Rows from block 8 of the image encoder of a small contrastive image-text model, named by matrix and row number. Rows with one number belong to one neuron. Each number is 500 + 25 x the weight over its row's rms, rounded and kept within 0 to 999. All counts start at 0. Numbers have three digits each. After the name is the row's rms in percent of the matrix's.
Before each neuron's rows are labels from the 100 images, of 14848, where the neuron reaches its largest size: "top examples" is what is common among them. Only what is clearly more common there than usual is listed. The data: photos of plants and fungi (iNaturalist).
# gate: MLP gate (encoder.blocks.8.mlp.gate.weight, 512x192), inputs 0-191
# fc1: MLP up (encoder.blocks.8.mlp.fc1.weight, 512x192), inputs 0-191
# fc2: MLP down (encoder.blocks.8.mlp.fc2.weight, 192x512, transposed), outputs 0-191

top examples: order Asterales; family: Asteraceae
gate.1 102:465474501453492503499496488473541499504482487549529477483494482500512503526456478536488554498521506514459476461490545473491506551483513480483527517537508502507473517530524522481502496477492440495472483507542527504524537485488429515489512505476497443522518506515521443477524510502475474516531491481510489554516480519506539526520491479492499503489491514518509525508469546501482517473478504501500475529487515527493479505532458511495539496536500472491509531500476496520506491466520480441542494482516466474551516495491480520523466522510460458460491513483483437506461500457482484504
fc1.1 104:483492511472471502518488492486500496500501548534489514508459494450493520523540525456465557489515509479496528481469459495514511517454489505530463510501553497513490494487509492485514515498502505480501519524506461524499467439544486474527493547459509493524460514511538496451529507514545471491490530461502519530500507445550491484472532503497484494482476499500465477521478494492491528548462540515478548473465486495507489484466536498508487495518526471490502469506527497515499494562535456522489522480535511512487490519532529447489507484504502524501474474495536513546459495483461502481
fc2.1 106:489548485467498489500527501475507544492491554508548508513530528489525511515518515526554509469500497485504499483473491525515485480500516481481480509534505489477466458529470499482510489466512499464507510481443494542525484483499473450524460523469512508523476530489518496495529470530492494498473487493478525553460516535498478511518485515500513518481511525470511509552462542486537482509502539470487517486454543468491492496484521506466522500474476538489499434496538505564502520501510455468524489514491515477456488491493516500472499498500502505532507462519492475533466545572525476499

top examples: order Asterales; family: Asteraceae
gate.334 119:502513508488489465490444476504496526497507503482510506506516542489548488504459506471468519535493505528523498498518507505485491511533515541491511497550508489491526485500474526502495536526497542521500543482494478455423475487484518517495466510504493518435489520454552496546528523509491476519513532469523559480477533482489544501483492513553490522511473516476508560491525495540522501530480500509500466555536477539525497498501487467471482427514501477486500497511502533513509462490484503478513492497516535494535493482484448501478459527471519506497487464507527510491457487511477510486
fc1.334 114:483480458510516523531527494500502449502490518488539451463511512516491508447467594552494509517485503528500488474494511510516492483523507511472517472520566448474484515506487507510479529491489512490517505472519503505534508488450529497510520528481517549578493505500501508450488533470536526528499510503534479484483489475500528509482473472511502505513474483506527541466519510496484535503468512488491506509473508483424490526450476508550528481535489486485504506492502498494543484467468520515503509484500510471535503542471446469491511505482476494536512498508541501517519492508514507517
fc2.334 120:466488520535501516498484489512500521482503454484502513516509530523490507517501485508491480480466480472483541491487519505549529494446474483554484500514507499487532481497529522513467531511490533484504487509491501525508468476544478466516468526518472546528479472542526512479455462456506475468505524513503479491474489499470565534507462516493492440546555470490501479487533453490510535480516493492466486475526462499536495494485460469501450492498449510521496508512511517482496511488476492512476496530472520520496527535471477513526483465512520529551571521492505496503459462504506485487

top examples: class Liliopsida
gate.492 117:470523493553472478498483474466471530469531532492522539485485482524518467476449533518485498528490510559458503506494475468500514513502481475493460521490458524527528516499524496521524478479479500510516554533495495461512511504460518476535471433492452491506486471465486484490476475488518481529487500520510534504504505509520509422513505521492486497503491502527490531483543496538517494509468495466485533480492531511501510458508443482523468517488504487485507518498545490492522489499465487533530529519528508500523455505463484477459488488530525462496494471508508458489543443512508461508
fc1.492 116:490502525471526498544471521493512493543499522518564459501522492537531507497498504511502498513488496506489529518513516533468509494484450479481509499529454480531516490544498487494495471519494487510473493455517523470446515479472538491522496508526462517490493480521528492581536501512498551499541502534496538469532457494494497463494512533473490457479481500487483511503520524492540537476503519479501525492523500468503510513534534536458471546462481494492471475541518547473522508519533486503507455475543498505487496516499470550473532543499505484500502476468513471476516551501529504497
fc2.492 113:494512483485531488498499473502488456452528530543550502484449488500444485493525476499505457455483526549500451510508456492478463481475477519505501454554476511453503463485465554485477508493541518531509512511485481482527509523495487486494483512498475547518494523469509488524511507539472521523501517510476526488474485492511529489495523541491524512489522500496484530525507508500484518516500522490475515494491509509470476476516465502531528514502558527511496441552509491498487475459481500518476521538442533533503505531522511470521512510494516462505540499508516456540548512465523508499

top examples: order Asterales; family: Asteraceae
gate.54 117:497492517496475491458507479508496490490472461472525454488517491491493497495479469494483454500551492498480526444485471542514546486542485534506495486461502521523487504519520455551508487480494505489479556448457476500489435493527496494551501481460498495492500540511517499516525497501504481492488495538500469493501515477481438517529505447500528507454475501481444507509506467490542493519482515500467482506454497487494451466504521477506498452538510510464512501513484477503528506496474540499484494474505485455506475457479476491480437569512505482513476510505483513499473494474503507495
fc1.54 112:560482471515496490495476471486493521550457471468496502464461504483500493495521525518496506465511485525518520506476478474510491501501472528538526481495511477451510481544479540458515460467495484519525481489505471535499521555493499462462509521526527489508496507536554526457531519456494498490508531546522524526447493495483501464488501544497487529511503473471519512474497496520484535520505502492502484480505471516502477477513498520518503432514503489513495491501486534480504515516499476469499493520458540512484480473486515528511514520469477533469458467452493519538434537482494438504
fc2.54 112:522498497509452520484525521454504474496475524448517509537500448557529507504514500521499528505479530522511495465534501486482552526490479532531471473519478520500461514557489451518502515476505505459519544520530525508545520514498523529498480488500489496508476462489484503469463493518542513510528500471471514527485477532483469446494467527485488538509486474514536536524543503502501561469524503522531502504466528489554484474491470487515517433483458482491495479509505512511497514479509520515489524520514487511518510465498487482486502470483454515463483511453508475470503486537503467483

top examples: order Asterales; family: Asteraceae
gate.283 117:448524508518505474481529479532483476509453546501468484484479476508507523538509479491533492541541525516500499473482473525506506464470476526539488480510491494500527470484512454481491541503520480492492515547470495475526501483516477504493492520513485540503516503468451490483477531531546498474507505549558488544502507457496520558457542495484492466512469481494442476491519503499502481491544528510504481514512489518501516472466541478497510550504520477461501471510506505475463456525499511552517443511571492489485505518548477521482522479516489522501471495504503520494485513515494499498
fc1.283 119:532504460514559516530543517535509532528471493443457497497518510517541474530446547493508473521500474526520502509521519498481500524503530480476515489458512503502523466518550481523516487521522452475490521512460486499520527466491526488501571512471480500499545510497506515519498513480530491533508451488475496516517521513462553499497536487520536511542522506515502539486498524476534514483499472509466499512515500504507508503555491500501495513492506483518466500500496508501478536497503493432530529517462501453502470495486497488545505433489542539526500500479515522541523526512528512511
fc2.283 119:501500459514501491489496500490529529506524527547474516509516475487502487505487517531510520511491471544497490450460495444500477517485497474536491519525487463506504474506506553525508499512494527536477508458477503519557513517507502484526519500513469510545529511468479497504520515503474494507504550519502500506467520491543508503510509512487477468511510494476511549492482517475549566496480536453535504446472545522538500493496496490466490534485501476490485473551490493469531531500479488450510467497544531495450471540518556501505463526540521504484509487501502539549480509524499452515

top examples: order Asterales; family: Asteraceae
gate.198 110:440468502505526517480478506501534481505480458514518508531489547474521505499498554514525494479490488456501499481502480473518484507505526543526497468539469531534492522484470481496463496508530516529515504455533516513479521497512517521482507503454468539499533485491401481479544505483527461506474520494481498497514488507492494546508477513496510474477568519481497529468469461494516505500546482505496477500490506498508495490498473551480493493491495521477511451514477516502528475527466505523512485469495523477495515478475460551499496484447449513488553500478530524499551477474518507498
fc1.198 116:481499508517498460430499476490489521528490538522482528489474507480491454499510560526531490509494470507487564491516476521484473498483469475493546516546484512559553482502501545504484474478485484515506507512469449500488480539447478472456524494501478456506510532454513532448482492529551508511529524457516480483503532486478499461475489550490473486492450483498515501460526485498517482515481493521496494504498507496488527541506524505531531510535492534497486523477480431488479495503510484489504531482484482493514463511493509508528503491533487464467490478520493501500504534514527456486
fc2.198 107:540530496479484531517458533493529480512503514518507479485466465537466499530524532522490465499502513543511525479499551523514499525481487516539512525478474540519489471511518511459525493521516523446505549483487497502480496522496495497507491495467483491485490478553498477518500439516516436449509490484525518559487530489511524485461468519498485502552516524549474492490496460491473499506505550491468484480515460469524509521533469485480495472497523503497473541503528496473535499479492477530472479510503530446514493505509515540523491475508469524471490548450512460497518460499495515504

top examples: order Asterales
gate.475 115:465518458474496520518463499512502502497510455501501469494490500534500466491515499412474515536540493530512506485539531474479506471485501461459463481555492570497494497489489463535485506514480495529455518516496510529504541489500531475469508475527518466507516517482491506508499499471498449515514476509529497490475457475495460500546518472454542492527494515503516534496536502495508513494507469485444490539463538493482507508499472524486485514478480466495517514490520483475484501477470506467474542494520496480463468515523465514528476456512455474500528503457500524509516534521532527478
fc1.475 112:486498508485482503548507513451544474538541523503492488499488445483494489524480517516538529483501492552528509455513539546514484529505483506465570504510482501506524519478515467502551453520499492478499507462547489492498505513506469506497504511479496527514502513451526518464498515518504507510509487498499494536493479499478514457533519499501462524484489483496513499468515528504528466491475505486480537529532471505487470519468501506507501474498470513508490551535486523460475533465537443492517506524556538534499486491497503470471521491501522465500526454500530509513519473512521592501
fc2.475 109:498507496501498520482477495540522510550470498531442532512470485505490488461560513499499502487532530501465510530487525477468468494527484489538467513510477528467473536495539504496561515519554530490453570486546495496453500487482532498513515517508526490509495503485437479515469489486468512493459522501538506506508514532501506470514489446533506519508505496531509496503465467481484513479515474502533490493457500517496532494506502541517512530524543499507505514464478496525466466467535459517514492480474471482512499461492509470541500475534522470503476526472479513481527497483465543521

top examples: class Liliopsida
gate.76 114:522481521534492478516502520481510549457509516487483500526484531485488497446506506444497553535475464491483460546488515460532459504498462526494501506520497492482452494486550514498492464483513493530478456506452497468466510492498508506493485525471481519494516491467501509478467518474515515510579549504455468499454496480490465499492514488508505479487465510497494516520485492500470489433477481460459494500511526459508473523524479525453484501534494481453491485508463485509538516497495465475511470493521502525488526447506501468487488508475480471508514488550490513525486493506547534498
fc1.76 108:497499525467544483503472481522526478518500497472481551489479506507535497535494465511522513491493478499508541506511446463509500508500477473491456469495476495509538472443475501456484490472489478492523473491492477491511544529434544445496522507523453522493493540470482529516522493547482524527494511515515496493504507489519496496536489556492531484501556476498470533496489516503551556538534484514532527510484480520494495518452489448484503519491512456496487527549482518525523496504519556530495494471475487484470502507485489501500482507519452470491517484476480488460483503474498466477
fc2.76 110:498540504547516506528534537530504516504514470498533483502507515474510478475501495539498497535537475481474494534467517488514469481477500517519500529478545465517516503472550553522543509544557499534500469483463484493499520482509502506503486497490482501474508546516518494477507473504517462481492501509513466490512497532520471511493480517481542485490467551506498580500518491516530479460469459527518494516466515530527502520504476471531474528467479450528521512506528451476538490502446509476465501563467490524459501513531516542510477474492551491502508470486510492503500493510485510490

top examples: order Asterales; family: Asteraceae
gate.14 109:511459489531514506492538499483549459499466479520496479501485501482461483489526462517488507485508490531486518456477509504520470484451511528555496477496508497489464495511490494529464508537481513507493497486435507460494486487493460476516474521508535458502483520509517539522529491514534499512505523479518503518538509446475511502487455497467503525479502512512502467421487484476527503526485516459498513509480489508545512551499491434515525480518499492493515482488493501518538484466511575522473501549489511497565520480516527479522503458502499558467463481485484480494496476519483489500
fc1.14 107:494551522504500477498518542518456558480493499500511496481539473466536487467477502481531487496502520469536512508522481535497532534515489479518474513479466474514550481490506546526508481465499523508523533483503479471534504544468490506518499504525425487499490485525466545497458548461497513465486491535506482500488500484505465471494516536485518513491455471503513479515537500456518488497516499528513503498478516481489472483493486521474485538503514489502460512533482524531498542534528469469518503493483497500465481509475512479426494511465554501496478493494526456486490524487491557452
fc2.14 110:480517524512492459486480537560543536462507491501507513509501446539510513495491471466499536546533490498496490497489504498503473496505497475522513512478519523451533544523494468510482454533476438474520547502514542496478478517513488462532535485517438499503531499472455524472494447509542519482504456514512509467473531472479488496479484523513477473465501503475494529501469507505530529473540484522505472508493519509483513491505480512482474475508486488536541511509507531485465544507526503465466520504520456511508540455486475490497532454489486509509515521488495467471529500518520530539

top examples: order Asterales; family: Asteraceae
gate.141 111:487495503507490526473523476522490480472511517474505495495506495505522436485521503487479448494513525509528539512474516508521518483458443530477474476512509513448490499540508499461502508494458485515506491497483454496521486497516518481501526507525466504490467542444527482497480465507516474531600486525492527508532506466512458504507484480480535512505584537489537522511478493503503531456470473528497474484522459522485528495476467489509484506470510488518504483502492532527490499495536492517496506495517479442506486529453467470540495494492505432492515511505468505501475498530522491513
fc1.141 115:527499537512468507514497474465508474490445505461496507529506522500506478484510531464485491487498452514458495505505509483516517500498506485467491481477498495482503458477496501495539507504524492479503469487513502502549492521510476513522476499491528487497539504487512482473516498538540512485538494492475492508503517479482516490513529432475499518523530511520549475478499582541481567494467488540514515473531502501548534494498559498539493519479504499540552468571503515512481534476494512493468534483470525515506500523565464464462536491524522507507480509477493468515513465490494475527
fc2.141 110:515528483508453511484515509522531459483511493513490513507566499533497544509482448516490487476523523484522451500506501477507503529490466446518480486496468544498481528499478487513525488506511519491451544518515494462508529489508519472562501469511492457528475525481493532511478497474502487521500496516469475542442471504470463509517472530522508479461485488487496502532511514480495482497455509526527503529478503536516519441474471520473507505470440465503452525478556475496521502487508520522519504484508525492516454550447492467477532488481504505470519524500513484522503544513500511513

top examples: order Asterales; family: Asteraceae
gate.249 018:524512496464536520491478522516510501528478502516532472577507511530470502498487451497473526497502478472485496487510532506499482529503491528516495462456513500554518475515486542557526517498512516494534535515522530530489523494559510542526565489473478496523462444476507479477501486505479485533453484510459482491522515516518473485508502502506456481468495509523516525461494538461498471469508513478433479510520443542565508479498505506509497495477490483479484508488515522501482488509497526561506495491516508520489501501488558501528495508487536465480523494477476477476480507480494501522
fc1.249 017:474508494531521489494517501491515514494515496488494490510483510524510491514522476522505480455474513540532547500525511526502508544467529487505477468527544534476499547462482515563519537539484471495487537464514500534486534486480489469469470512514458480485502534503469527516496482506500453554530499536535527558492520495498467480509483527531478496477489461516542491509515500515521522515473518546529470519455522533565495553513477494534512534498494496482518509482521533531504498536502521502488509517538497484517519514509448528491562471496499489525504532505524510494507464464476526482
fc2.249 015:525465515489511473460487473472499465484519501522505539501481466508475516517500490492487490506495515497485491494526477488495526508515485483469483532513489513571559435476477472507512512508465531506491524448500510517505519528502483482512559466494486526477549493493512480504500516521541502466464537509481475512520506520507511474512526477539479485486431511501531591531504531514531479493474520487529499508458489534461517466485518497488533463528509527466486481488491479575485504520497486525506527498442513499493532516498521513499474503512495510539520528488465523542481498533491484517

top examples: order: Caryophyllales; family: Cactaceae; text has "cactus"; text has "echinocereus"
gate.48 120:490463517530501512524473472505475507501467473513485475491512474488485485521518500507492495513521534464487510486476483515515509491512467493492515499501487498510448502507485498489467452482478523482480527495538520455464503506550465475490528488492480539522561495454527476488519495532477480510525496471478499494446489498511477527524556499448527474457480471499455478454507485455480521505517507455497507533494467486505478531540496505508527526519525488554444544492443488567523542489490443483444502525484499495548487520470497493492499486491507509519474479531503500504502480514510530492
fc1.48 110:519484530496482460516448507453462518476493514545489501514500559466515511552546504490545454522504513516485527522489512448506510533495483518491513492518485538466547495521482537513529521492501517516483532461486503491498534482531532488512464504485480502475522473466532485494488414491524474525502552492448485534473451508498500490516487474522515505532536476468464514529481512486500458488538494512488497512464495497503485502473480498479488518469514467478493512524505481528465545492491469481495494452525499500486492485484527438500505507511516497517535476533518517528515535471518475490
fc2.48 121:489451496512425500517516507514544517477521517473509510493537487496506550526518512536494487521488507501469483441482530509554477497500484477507503469479452495526498519492491495509524501493513448507512491506463513479496490500475518546471501490512487524522479527476466486532515507543517454475530545501487487521497484491476467500476473558508502486466520512464479533485506476532452476538554537508457516500489496483458492508537505478492504528493461508478497509476499505492472500506516525505475487498468530509515531495523501428496506524497466474542535493443493500524491554534491457518

top examples: order Asterales; family: Asteraceae; text has "common"
gate.123 081:477547491474513524488483520484497511501504504467532511525533557467523499463518471540503484512531504528457512507557509527519510481509524506480493521547457472477500559504571535481534542492471480528490503466520490509506484486519509533510495534471502477465486501488541508456556513535502495540545507486458523503530532493451495468508501475461490501477523528457514498521521570533515472485514520518470528500481482540489487518496497487497500497467496489504485533503459488495516504511478516539492481491481504498502508525532480521489469533524487501500563508513519478480495466539518482517
fc1.123 076:482498515499515468466506462473526509461517527512495507510524439493459466526490485525502529493478494526521530530470512506490506501512511535551502486459537523516506547516500500511514477511532534516507515521496512525502486483555488519511527479504542500472491507498445497451514517488491467525449508465554476504463503536512465498533543507484485519477455479471527519498514530490517502525513469504502515494495519499480520510481474483492470522546510472523521496469488518504493479561544488465509505509467488559529509458532529508506518494491489495459500515561459511469479511471529546542
fc2.123 077:505515509488519491482486552430463507552476478485508497519527530458516469476508496494518476520504505522527497453496513539420511491516459502483493494489458510539498476530560491534497461477530500540515527500508491491527498529516528509477527512516509486479542472478494459478498529532448499537475511512499497513528455505420522500543473477530534499495541480515459507477485497505456475522480488492502520500532498519458501542499515526503500528476522503477511498524473497507502498523488557517487501525477514489441495485492533497520479486517509515512488458494480501501516462530515510517