Weights of a small contrastive image-text model.
Model: 3.6M parameters, 64-pixel images, encoder norm layernorm, encoder activation swiglu, encoder patch size [4, 4], encoder widths [48, 96, 192], text encoder activation swiglu.
Training: muon at rate 0.0067, 15400 steps, batches of 256.
Data: trained on photos of plants and fungi (iNaturalist), 90422 training examples, 43.6 epochs.
Rows from block 9 of the image encoder of a small contrastive image-text model, named by matrix and row number. Rows with one number belong to one neuron. Each number is 128 + 24 x the weight over its row's rms, rounded and kept within 0 to 255. All counts start at 0. After the name is the row's rms in percent of the matrix's.
After each neuron's rows are labels from the 100 images, of 14848, where the neuron reaches its largest size: "top examples" is what is common among them. Only what is clearly more common there than usual is listed. The data: photos of plants and fungi (iNaturalist).
# gate: MLP gate (encoder.blocks.9.mlp.gate.weight, 512x192), inputs 0-95
# fc1: MLP up (encoder.blocks.9.mlp.fc1.weight, 512x192), inputs 0-95
# fc2: MLP down (encoder.blocks.9.mlp.fc2.weight, 192x512, transposed), outputs 0-95

gate.170 125 [122 124 128 144 126 139 155 140 139 113 148 128 149 143  95 116 104  92  92 134 129 111 155 138 111 137 118 142  88 149 126 136  82 105 126  92 138 160 115  83  94 156 140 117 130 157 106 143  86 134  69 105 152 137 106 118  98 132 163 140 133 120 159 148 106 100 130 146 101 138 137 143 139 128 129 107 138 144  87  91 155 140  90 131 147 131 103 125  84 121 177 124 124 102 152  80]
fc1.170 122 [169 113  97 128 134 162 150 116 146 115 128 155  98 114 135  95 118 134 103  95 113 132 145 155 123 135 149 149 118 133 100 118 139 151 154 184 141 158  71 100 132 117 153 124 173 111 104 153 121 117 131 111 153 136 110 134  93 170 153 101  81 198 115  85 130 140 170 147 100 138 117 134 134 119 176 152 144 109 122 104  95 128  95 133 124 145 151 157 108  84 112 146 150 136 121  99]
fc2.170 116 [112 134 126 149 148 135 136 119 120 100  92  67 149 112 121  72 129 119 114  94 129  85 110  91 137 140  84  93 130 138 126 156 165 127  83 127 111 134 105  94 188 135 113 132 110 186 141 136 103 136 112 127 201 144 105 136 100 160 130 128  90 129 155 131 133 123 163 145 149 144 113  95 155 137 122 114 158 104 107 130 145 152 144 162 133 116  79 133 164  99  77 113 139 129  95 103]
top examples: class Liliopsida

gate.82 113 [130 135 138 121 139 111 119 124 126 129  98  72 157 149 110 133 110 122 140 137 123 149 117 127 152 135  89 137 156 112  71  86  71 112 134  90 132 137 135 124  69 139 116 142 121 138  74 122 150 117 154 115 120  96 127 117 149 176 138 159 132 146 128 141  98 135 129 125 142 121 124 160 154 100 136 131 129 200 140 163 148 148 143  96  88 117 119 125 125 131 121 128  92 110  83 129]
fc1.82 112 [144  69 114  72 153 124 103  91 134 117 113 125 126 166 120 153 122 132 119 130 116 114 141 165  68 162 136 103 151 109 110 117 155 145 174  93 143  98 148 136  90 102 103 136 172 132 133  93 115 121 105 130 120 150 125 163 154 152 165 137 120 119 138 154 144 102 134 118 129 142 163 118 156  81 133  84 125 148 126 124 158 148  82 151 146 119 119 101 115 112 131 128 102 108 125 141]
fc2.82 119 [111 136 170 167  97 142 128 150 124  70 118 120 131 128 133 147 141 179 138  72 158 101 140 149 150 168 153 122 126 131 171 134 104 113 118 140 118 226  73 140 111 143 157  90 150 140 148 132 125 163 175 124 107 105 138 186 135  72 176 146 112  99 176 106 141 161 123  99 175 148 114 123 146  96 147 125 114 146 147 116 109 147 101 100  95 154 134 134 125 160  87  94 162 138 138 135]
top examples: kingdom Fungi; phylum Basidiomycota; class Agaricomycetes

gate.39 128 [110 131 131 111 149 127 122 144 100 126 149 149 151 152  85 143 157 114 103 157 112 155 132 126 106 105 114 119 101 134 145  81 132  75 113  95 123 163 140 148 114 123 123  92 103 102 136 143 116 150  94 115 143 182 163 115 170 150 137 133 163 148  97 134 171 124 128 134 143 134 125 154 121  68  85 141 163 123 112 150 133 151 130 132 160 125  47 122 116 123 135 136  86 141 120 140]
fc1.39 130 [130 130 141 128 113 132 108 113 124 128 124 152 108 129 124  73 131 123 142  79 130 126 104 119 101 115 116 113 111 139  94 164 150 147 182 153 125  95 122 104 142 124 160 132 114 162 156 105 102 139 153 143 111 102  97  96 131 109 126 119 108 131 108 157 126 138 155 144 102 122 140 161 102 157 150 144 126 149 106 140 103 134 127 118 161 118 123 183 133 126 135  98 121 184 114 139]
fc2.39 130 [ 98 148 137 103 113 133 170 147 155  98 148 110 140 144 102 107 133 124 133 115 129 139  95 157  84 159 106 106 147  84 134 108  78 142 113 139 142 130 116 122 148 158 133 147 139  91 124 152 117 157 124 119 132 142 122 139 169 148 104 167 131 129 107 139 121 145 126 131 163 149 165  76 109 122 107 126 130 144 116 130 127 153 137 117 194 141 150 154 155 107 108 140 136 164 142 162]
top examples: family: Cactaceae; class Agaricomycetes; phylum Basidiomycota

gate.77 115 [120  56 116 148 151 122 150 155 138  86  89 159 152 125 124 132 151 135 132 134 123 131 167 136 105 145 105 122 115 173 131 149 104 117 100 122 135 137  91 139 111 114  98 150 135 132  96 108 166 102 145 106 119 123 143 151  91 153 159 115 140 117 108 156 131 135  83  98  99 142 147 148 142 122 126  77 139 111 146 116 155 177 102 101 126 137  71 155 153 156 148 168 175  88 140 110]
fc1.77 110 [109  97 126 183 100 112 113 129 131 143 112 108 113 148 121 114 109 152 121 126 139 131 116 118 147 120 135 102 111  76 121 136 138 163 159 122 116  97 158 111  91 148 160  65 103  90 148 178 152 137 123  81 107 174 166  97 127 103 118 124  85 114 173 138 166 157 103 109 171 129 144 142 149  73 131 139 130 135  98  96 126 182 132 101 154 153 134 153 111 108 173 108 106 154 113 118]
fc2.77 116 [ 99 110 120 122 111  74 126 126 137 118 139  95  89 149 122  97 130 154 135 136 155 135 164  68 147 153 113 177 129 116 128 170 125 104 179 154 142 156 117  84 103 128 120 114 166 160 123 123 106 172  99 101 165 127 132 108  95 102 160 137 134 125 132 163 139 132 114 143  78 156 106 158 160  97 158  91 127  91 112 118 110 128 115 171  98 129 117 152 146 123 113 105 147 135 136 109]
top examples: kingdom Fungi

gate.206 124 [151 157 140 106 107 115 147 147 141  85 157 127 151 129 106 170 156 128  94 153 129 119 158 119 136 122 119 105 122  95 150 175 109 160 123  82 161 121 147  72 112 210 145 135 121 130 138 145 137 159 158 120 160 151 138 137 151 114 122 106 122  98 148  66 134 101 151 120 110 136 177 138 145 107 147 106 150 132 113 109 119 119 149 145 135  86 138 158 137 145 152 154 112 115  95 140]
fc1.206 116 [ 79 124  85 132 152  91 136  76 151  90 106 154 154  79 123 163 132 107 126 131  94 121 154 103 104 113 110  99 118 129 104 114 155 138 128 125 162 126 151 117  91 162 105  95 140 132 120 128 144 129 113 145 168 115 115 152 128 138 110  97 129 103 111 162 154 128 149 165 142 155 118  81 126 145 175 112 151 178 147 125 120  93 152 136 165 125 149  71 131 143 101 145 119  90 143 153]
fc2.206 112 [124  93 119 186 144 120 135 124 101 107 122 123  95 126 108  91 146 112 111 129 112 112 116 134 180 129 144  96 140  76 111  94  88 127 145 154 129 164  98 107 119 105 126 149 122  91 108 150 105 152 110 116 142 114 125 101 128 121 115  92 171 115 150 111 148 121 172 131 100  99 151 111 123 175 164 129  91 144 141 134 174 103 156 159  96 125 153 149 116 127 130 152 128 126  93 104]
top examples: kingdom Fungi

gate.207 120 [149 118  96 127 120  90 164 149 108 153 120 120 209 122 140 113 140 173  89 105 124 113 161 121 101 116 144 161  96 119 124 152 118 119 120 107 120  90 161 122 110  89 144 151 142 147 102 111 135 126 128 131 112 149 103 110 109 129 198  90 108 106 129 138 115 158 129 203 125 139 110 136 165 121  80 109  93  92 124 119 122 148 129 112  93 165 158 135 136 129 148 154 140 138 118 134]
fc1.207 121 [150 162 148 114  88 130 120 154 140 127 172 121 120 103 118 129 118 108 140 132 148 143 115  94 147  91 140 102 151 140  89 113 122 147 140 122 110 117 132  90 129 130 116 111 128 144 119  86 131 135 107 146 165 153 145 156 132 191  75 100  99 141 113 128  57 104  91 111 124 164 126  80 169 156 194 122 121 123 152 132 139 135 130 126 139 128 133 102 116 120 150  87  88 202 108  87]
fc2.207 122 [124 136 117  90 149 115 119 113 179 109 127 130 172 108 100 108 125 157 131 173 148 114 158 111  88 105  89 104 131 140 154 117 129 133 123  93 110 160 120 142 111 111 141 134 101 121 142 127  94 204 145 139 126 115 126 110 111  74 161 121 124 105 108 103 162 132 108 138 155 134 155 128 113 145 123 107  88 168 109 154 134  88  73 113 107 193  99 108 124 143 137 151 116 133 119 146]
top examples: order Caryophyllales; family: Cactaceae; text has "cactus"

gate.448 027 [121 124 104 145 167 124 147 142 150 112 125 120 155 144  99 104  96 171  78 112 184 141  89 101 114 145 105 125 114 124  86 143  97 110 129 158 125 152 126 118  99  89 112 125  91 105 147 133 140 155 172 155 103 124 147 126 115  83 108  93 135 120 129 158 131 130 100 165 122 105 140  96 144 103 121 111 106 162 137 140 111 121 133 107 114 132  91 170  86 150 130 139 123 114 126 121]
fc1.448 026 [126 146 145  95 127 128 135 108 160 150 129  99 101 119 148 115 108 153 148 136  98 141 117 171 134  97 136 123 116 141 134 119  88  80  94 112 150  87 112 179 135 112 143 146 144 111 115 133 117 142 135 150 134  87 122  91 160 154 107 130 169 130  80 101 153 115 162  92 109 132 131 130 120 125 135 124  87 112 151 132 109 103 169 114 144 142 115  99 154 119 137 150 139 117 148 144]
fc2.448 026 [134 130 141 153 127 136 121 112 107 110 123 118 143 118 120 122 127 151  88 113 175  46 100 110 135 112 141 141 151  62 121 136 160 109 137  92 101  80 160 115 120 120 163 127  86 101 145  89 100 120 136 112 107 139  97 114  72 171 143 143 169 128 115 108 121 108 159 146 140 100 119 147 108  96 132 143 147 120  89 156  88 115 151 114 103  99  92 126 137  98 130 141 129 141 129 161]
top examples: class Liliopsida

gate.52 073 [121 131 114 107 153 143 151  73 106 136  91 144 150  88 135 118 145 178 115 153  93  97 148 125 171 128 118 130 157 105 130  71 153 160  98 157 110 141 110 108  99 142 100 144 122 105 118 133 134 105 144 160 146 132 125 125 133 109 112 136 142 109 156 133 149 110 148 132 140 118 119  57 127 174 143 112 134 168 130 102 128 140  85 129 133 124 137  94 139 170 126 179 101 161 144 161]
fc1.52 077 [186 142 131 105  77 157 141 139 131 143 182 101 107 150  98 113 148 119 136 140 104 152 120  95 128 140 132 116 129 145 139 169 130 159 116 162 137 124 122 127 120 135 132 156 150 115 154  95 138 152 159 130 139 107  86 124 119 156 130 147  85  83  93 108 127 165 142 132 140 147 139  98 156 145 143 160 120 122 143 143 124  94 152 142 152 122 106 168 106 167 155 119 150 149 154 119]
fc2.52 081 [101 132 106 127 118 135 119 142 114 131 100 130 157 120 180 104 162 135  90 115 131 116 136 135 131  60 184 162 134 128 111 104 151 122  78 155 110 105 116 154 118 156 138 115 158  98 143 124 122 118 133 156 124 128  96 147 155 125 128 182 116 118 126 123 101 133 118 130 152 119 111 113 116 131 177 130 136 119 128 169 121 103 144 110 172 123 107 113 160  93 153 129 109 118 145  94]
top examples: kingdom Fungi

gate.44 087 [137 151 106 130  85 131 128  91 142 132 158 151 143 122 169 133  82 117 107 107 108 136 123 133 124  97 113 156 127 163 126 124  94 121 121 167 159 126 126 140  98 138 125 128 149 147 139 142 148  94 123 158 129 130  89 121 114 141 137 130 118 126 126 109 111 113 119 103 148 113 163 113 157 140 198 120 134 149 156  73 151  93 128 143 125 120 121 161 177  96 131 109 154 165 139  64]
fc1.44 095 [143 128 120 125 124 110 164 137 109 129 109 155 154 141  81 136 108 113 132 130 127 144 122 110 129  87 168 137 101  74 148 140 127 125 103 131 101 115 106 145 147 143 137 148 133 107 135 144 163  92 148  94 132 115  66  93 142 134 117  98 130 141 128 135 114 115 125 121 153 114 157 142  88 119 138 129 130 119 101 142 179 146 132 133 104 145 141 149 201 121 123 112 113 177 136 137]
fc2.44 094 [ 85 127 136 126 142 170 135 162 130 156 115 159 136 114 165 176 108 168 116  87 121 174 158 127 127 114  99 126 136 136 130 108 133 155 130  74 138 122 127 136 101  86 132 122 151 151 104 117 105 106  76 148 155 128 156 150 108 138 134 166 107 121 132 179 157 109 144 108  95  97  80 149 125 152 143 119 121 124 136 121 138 133 101 197 109 139 136  76 136 145 104 122 120 149 152 121]
top examples: class Liliopsida

gate.304 114 [110  92 109 108 126 131 157 103 138 142 170 136 178 169 101 137 117  90 108 169 150 153 145 126 112 143  91 115 152 111 121 146 139 116 137 158 145 151 163 164 115  95 107 105 120 119 135 160 117  89  70 116 152 122 162 128 169 134 138 159  94  89 100 112 184 155 165  88 167 132 115 126 128 102 152 115 117  86 126 101 108 140 145 108 132 127 144 135 155 123 154 118 119 110 163 156]
fc1.304 118 [138 151 123 123 142 118 120 125 115  89 111 169 120 139 137 163 154 169 157 158 124  97 136 133 141  76  95 179  98 179 115  86 140  79 139 130 119 128 114 100 104 133 147  94 156 116 119 120 140 112 169 140 118 162 128 132 125 132 144 117 106 139 148 145 119 130 127  94 129 140 125 114 134 169 148 145 181 142 105 102  98  83 114 120  97 139 128 144 137 132 147 123 125 112 147 110]
fc2.304 112 [150 181 118  89 157 149 162  93 157 128 103 120  89  78 115 127 101 153 135 102 112 113 132 120 134 102 113 161 133 159 151 137 133 141 137 138  94 124 222  90 142 154 134 142 105  86 107 135 145 168 164  70 153 115 155 108 171 141  74 160 127 166 169 126 146 122 113 132 139 105 147 117 101 145 158 118 119 129  80  98 121 172 158 133 127 114 134 135 107 161  98 136 107 113  96 113]
top examples: class Liliopsida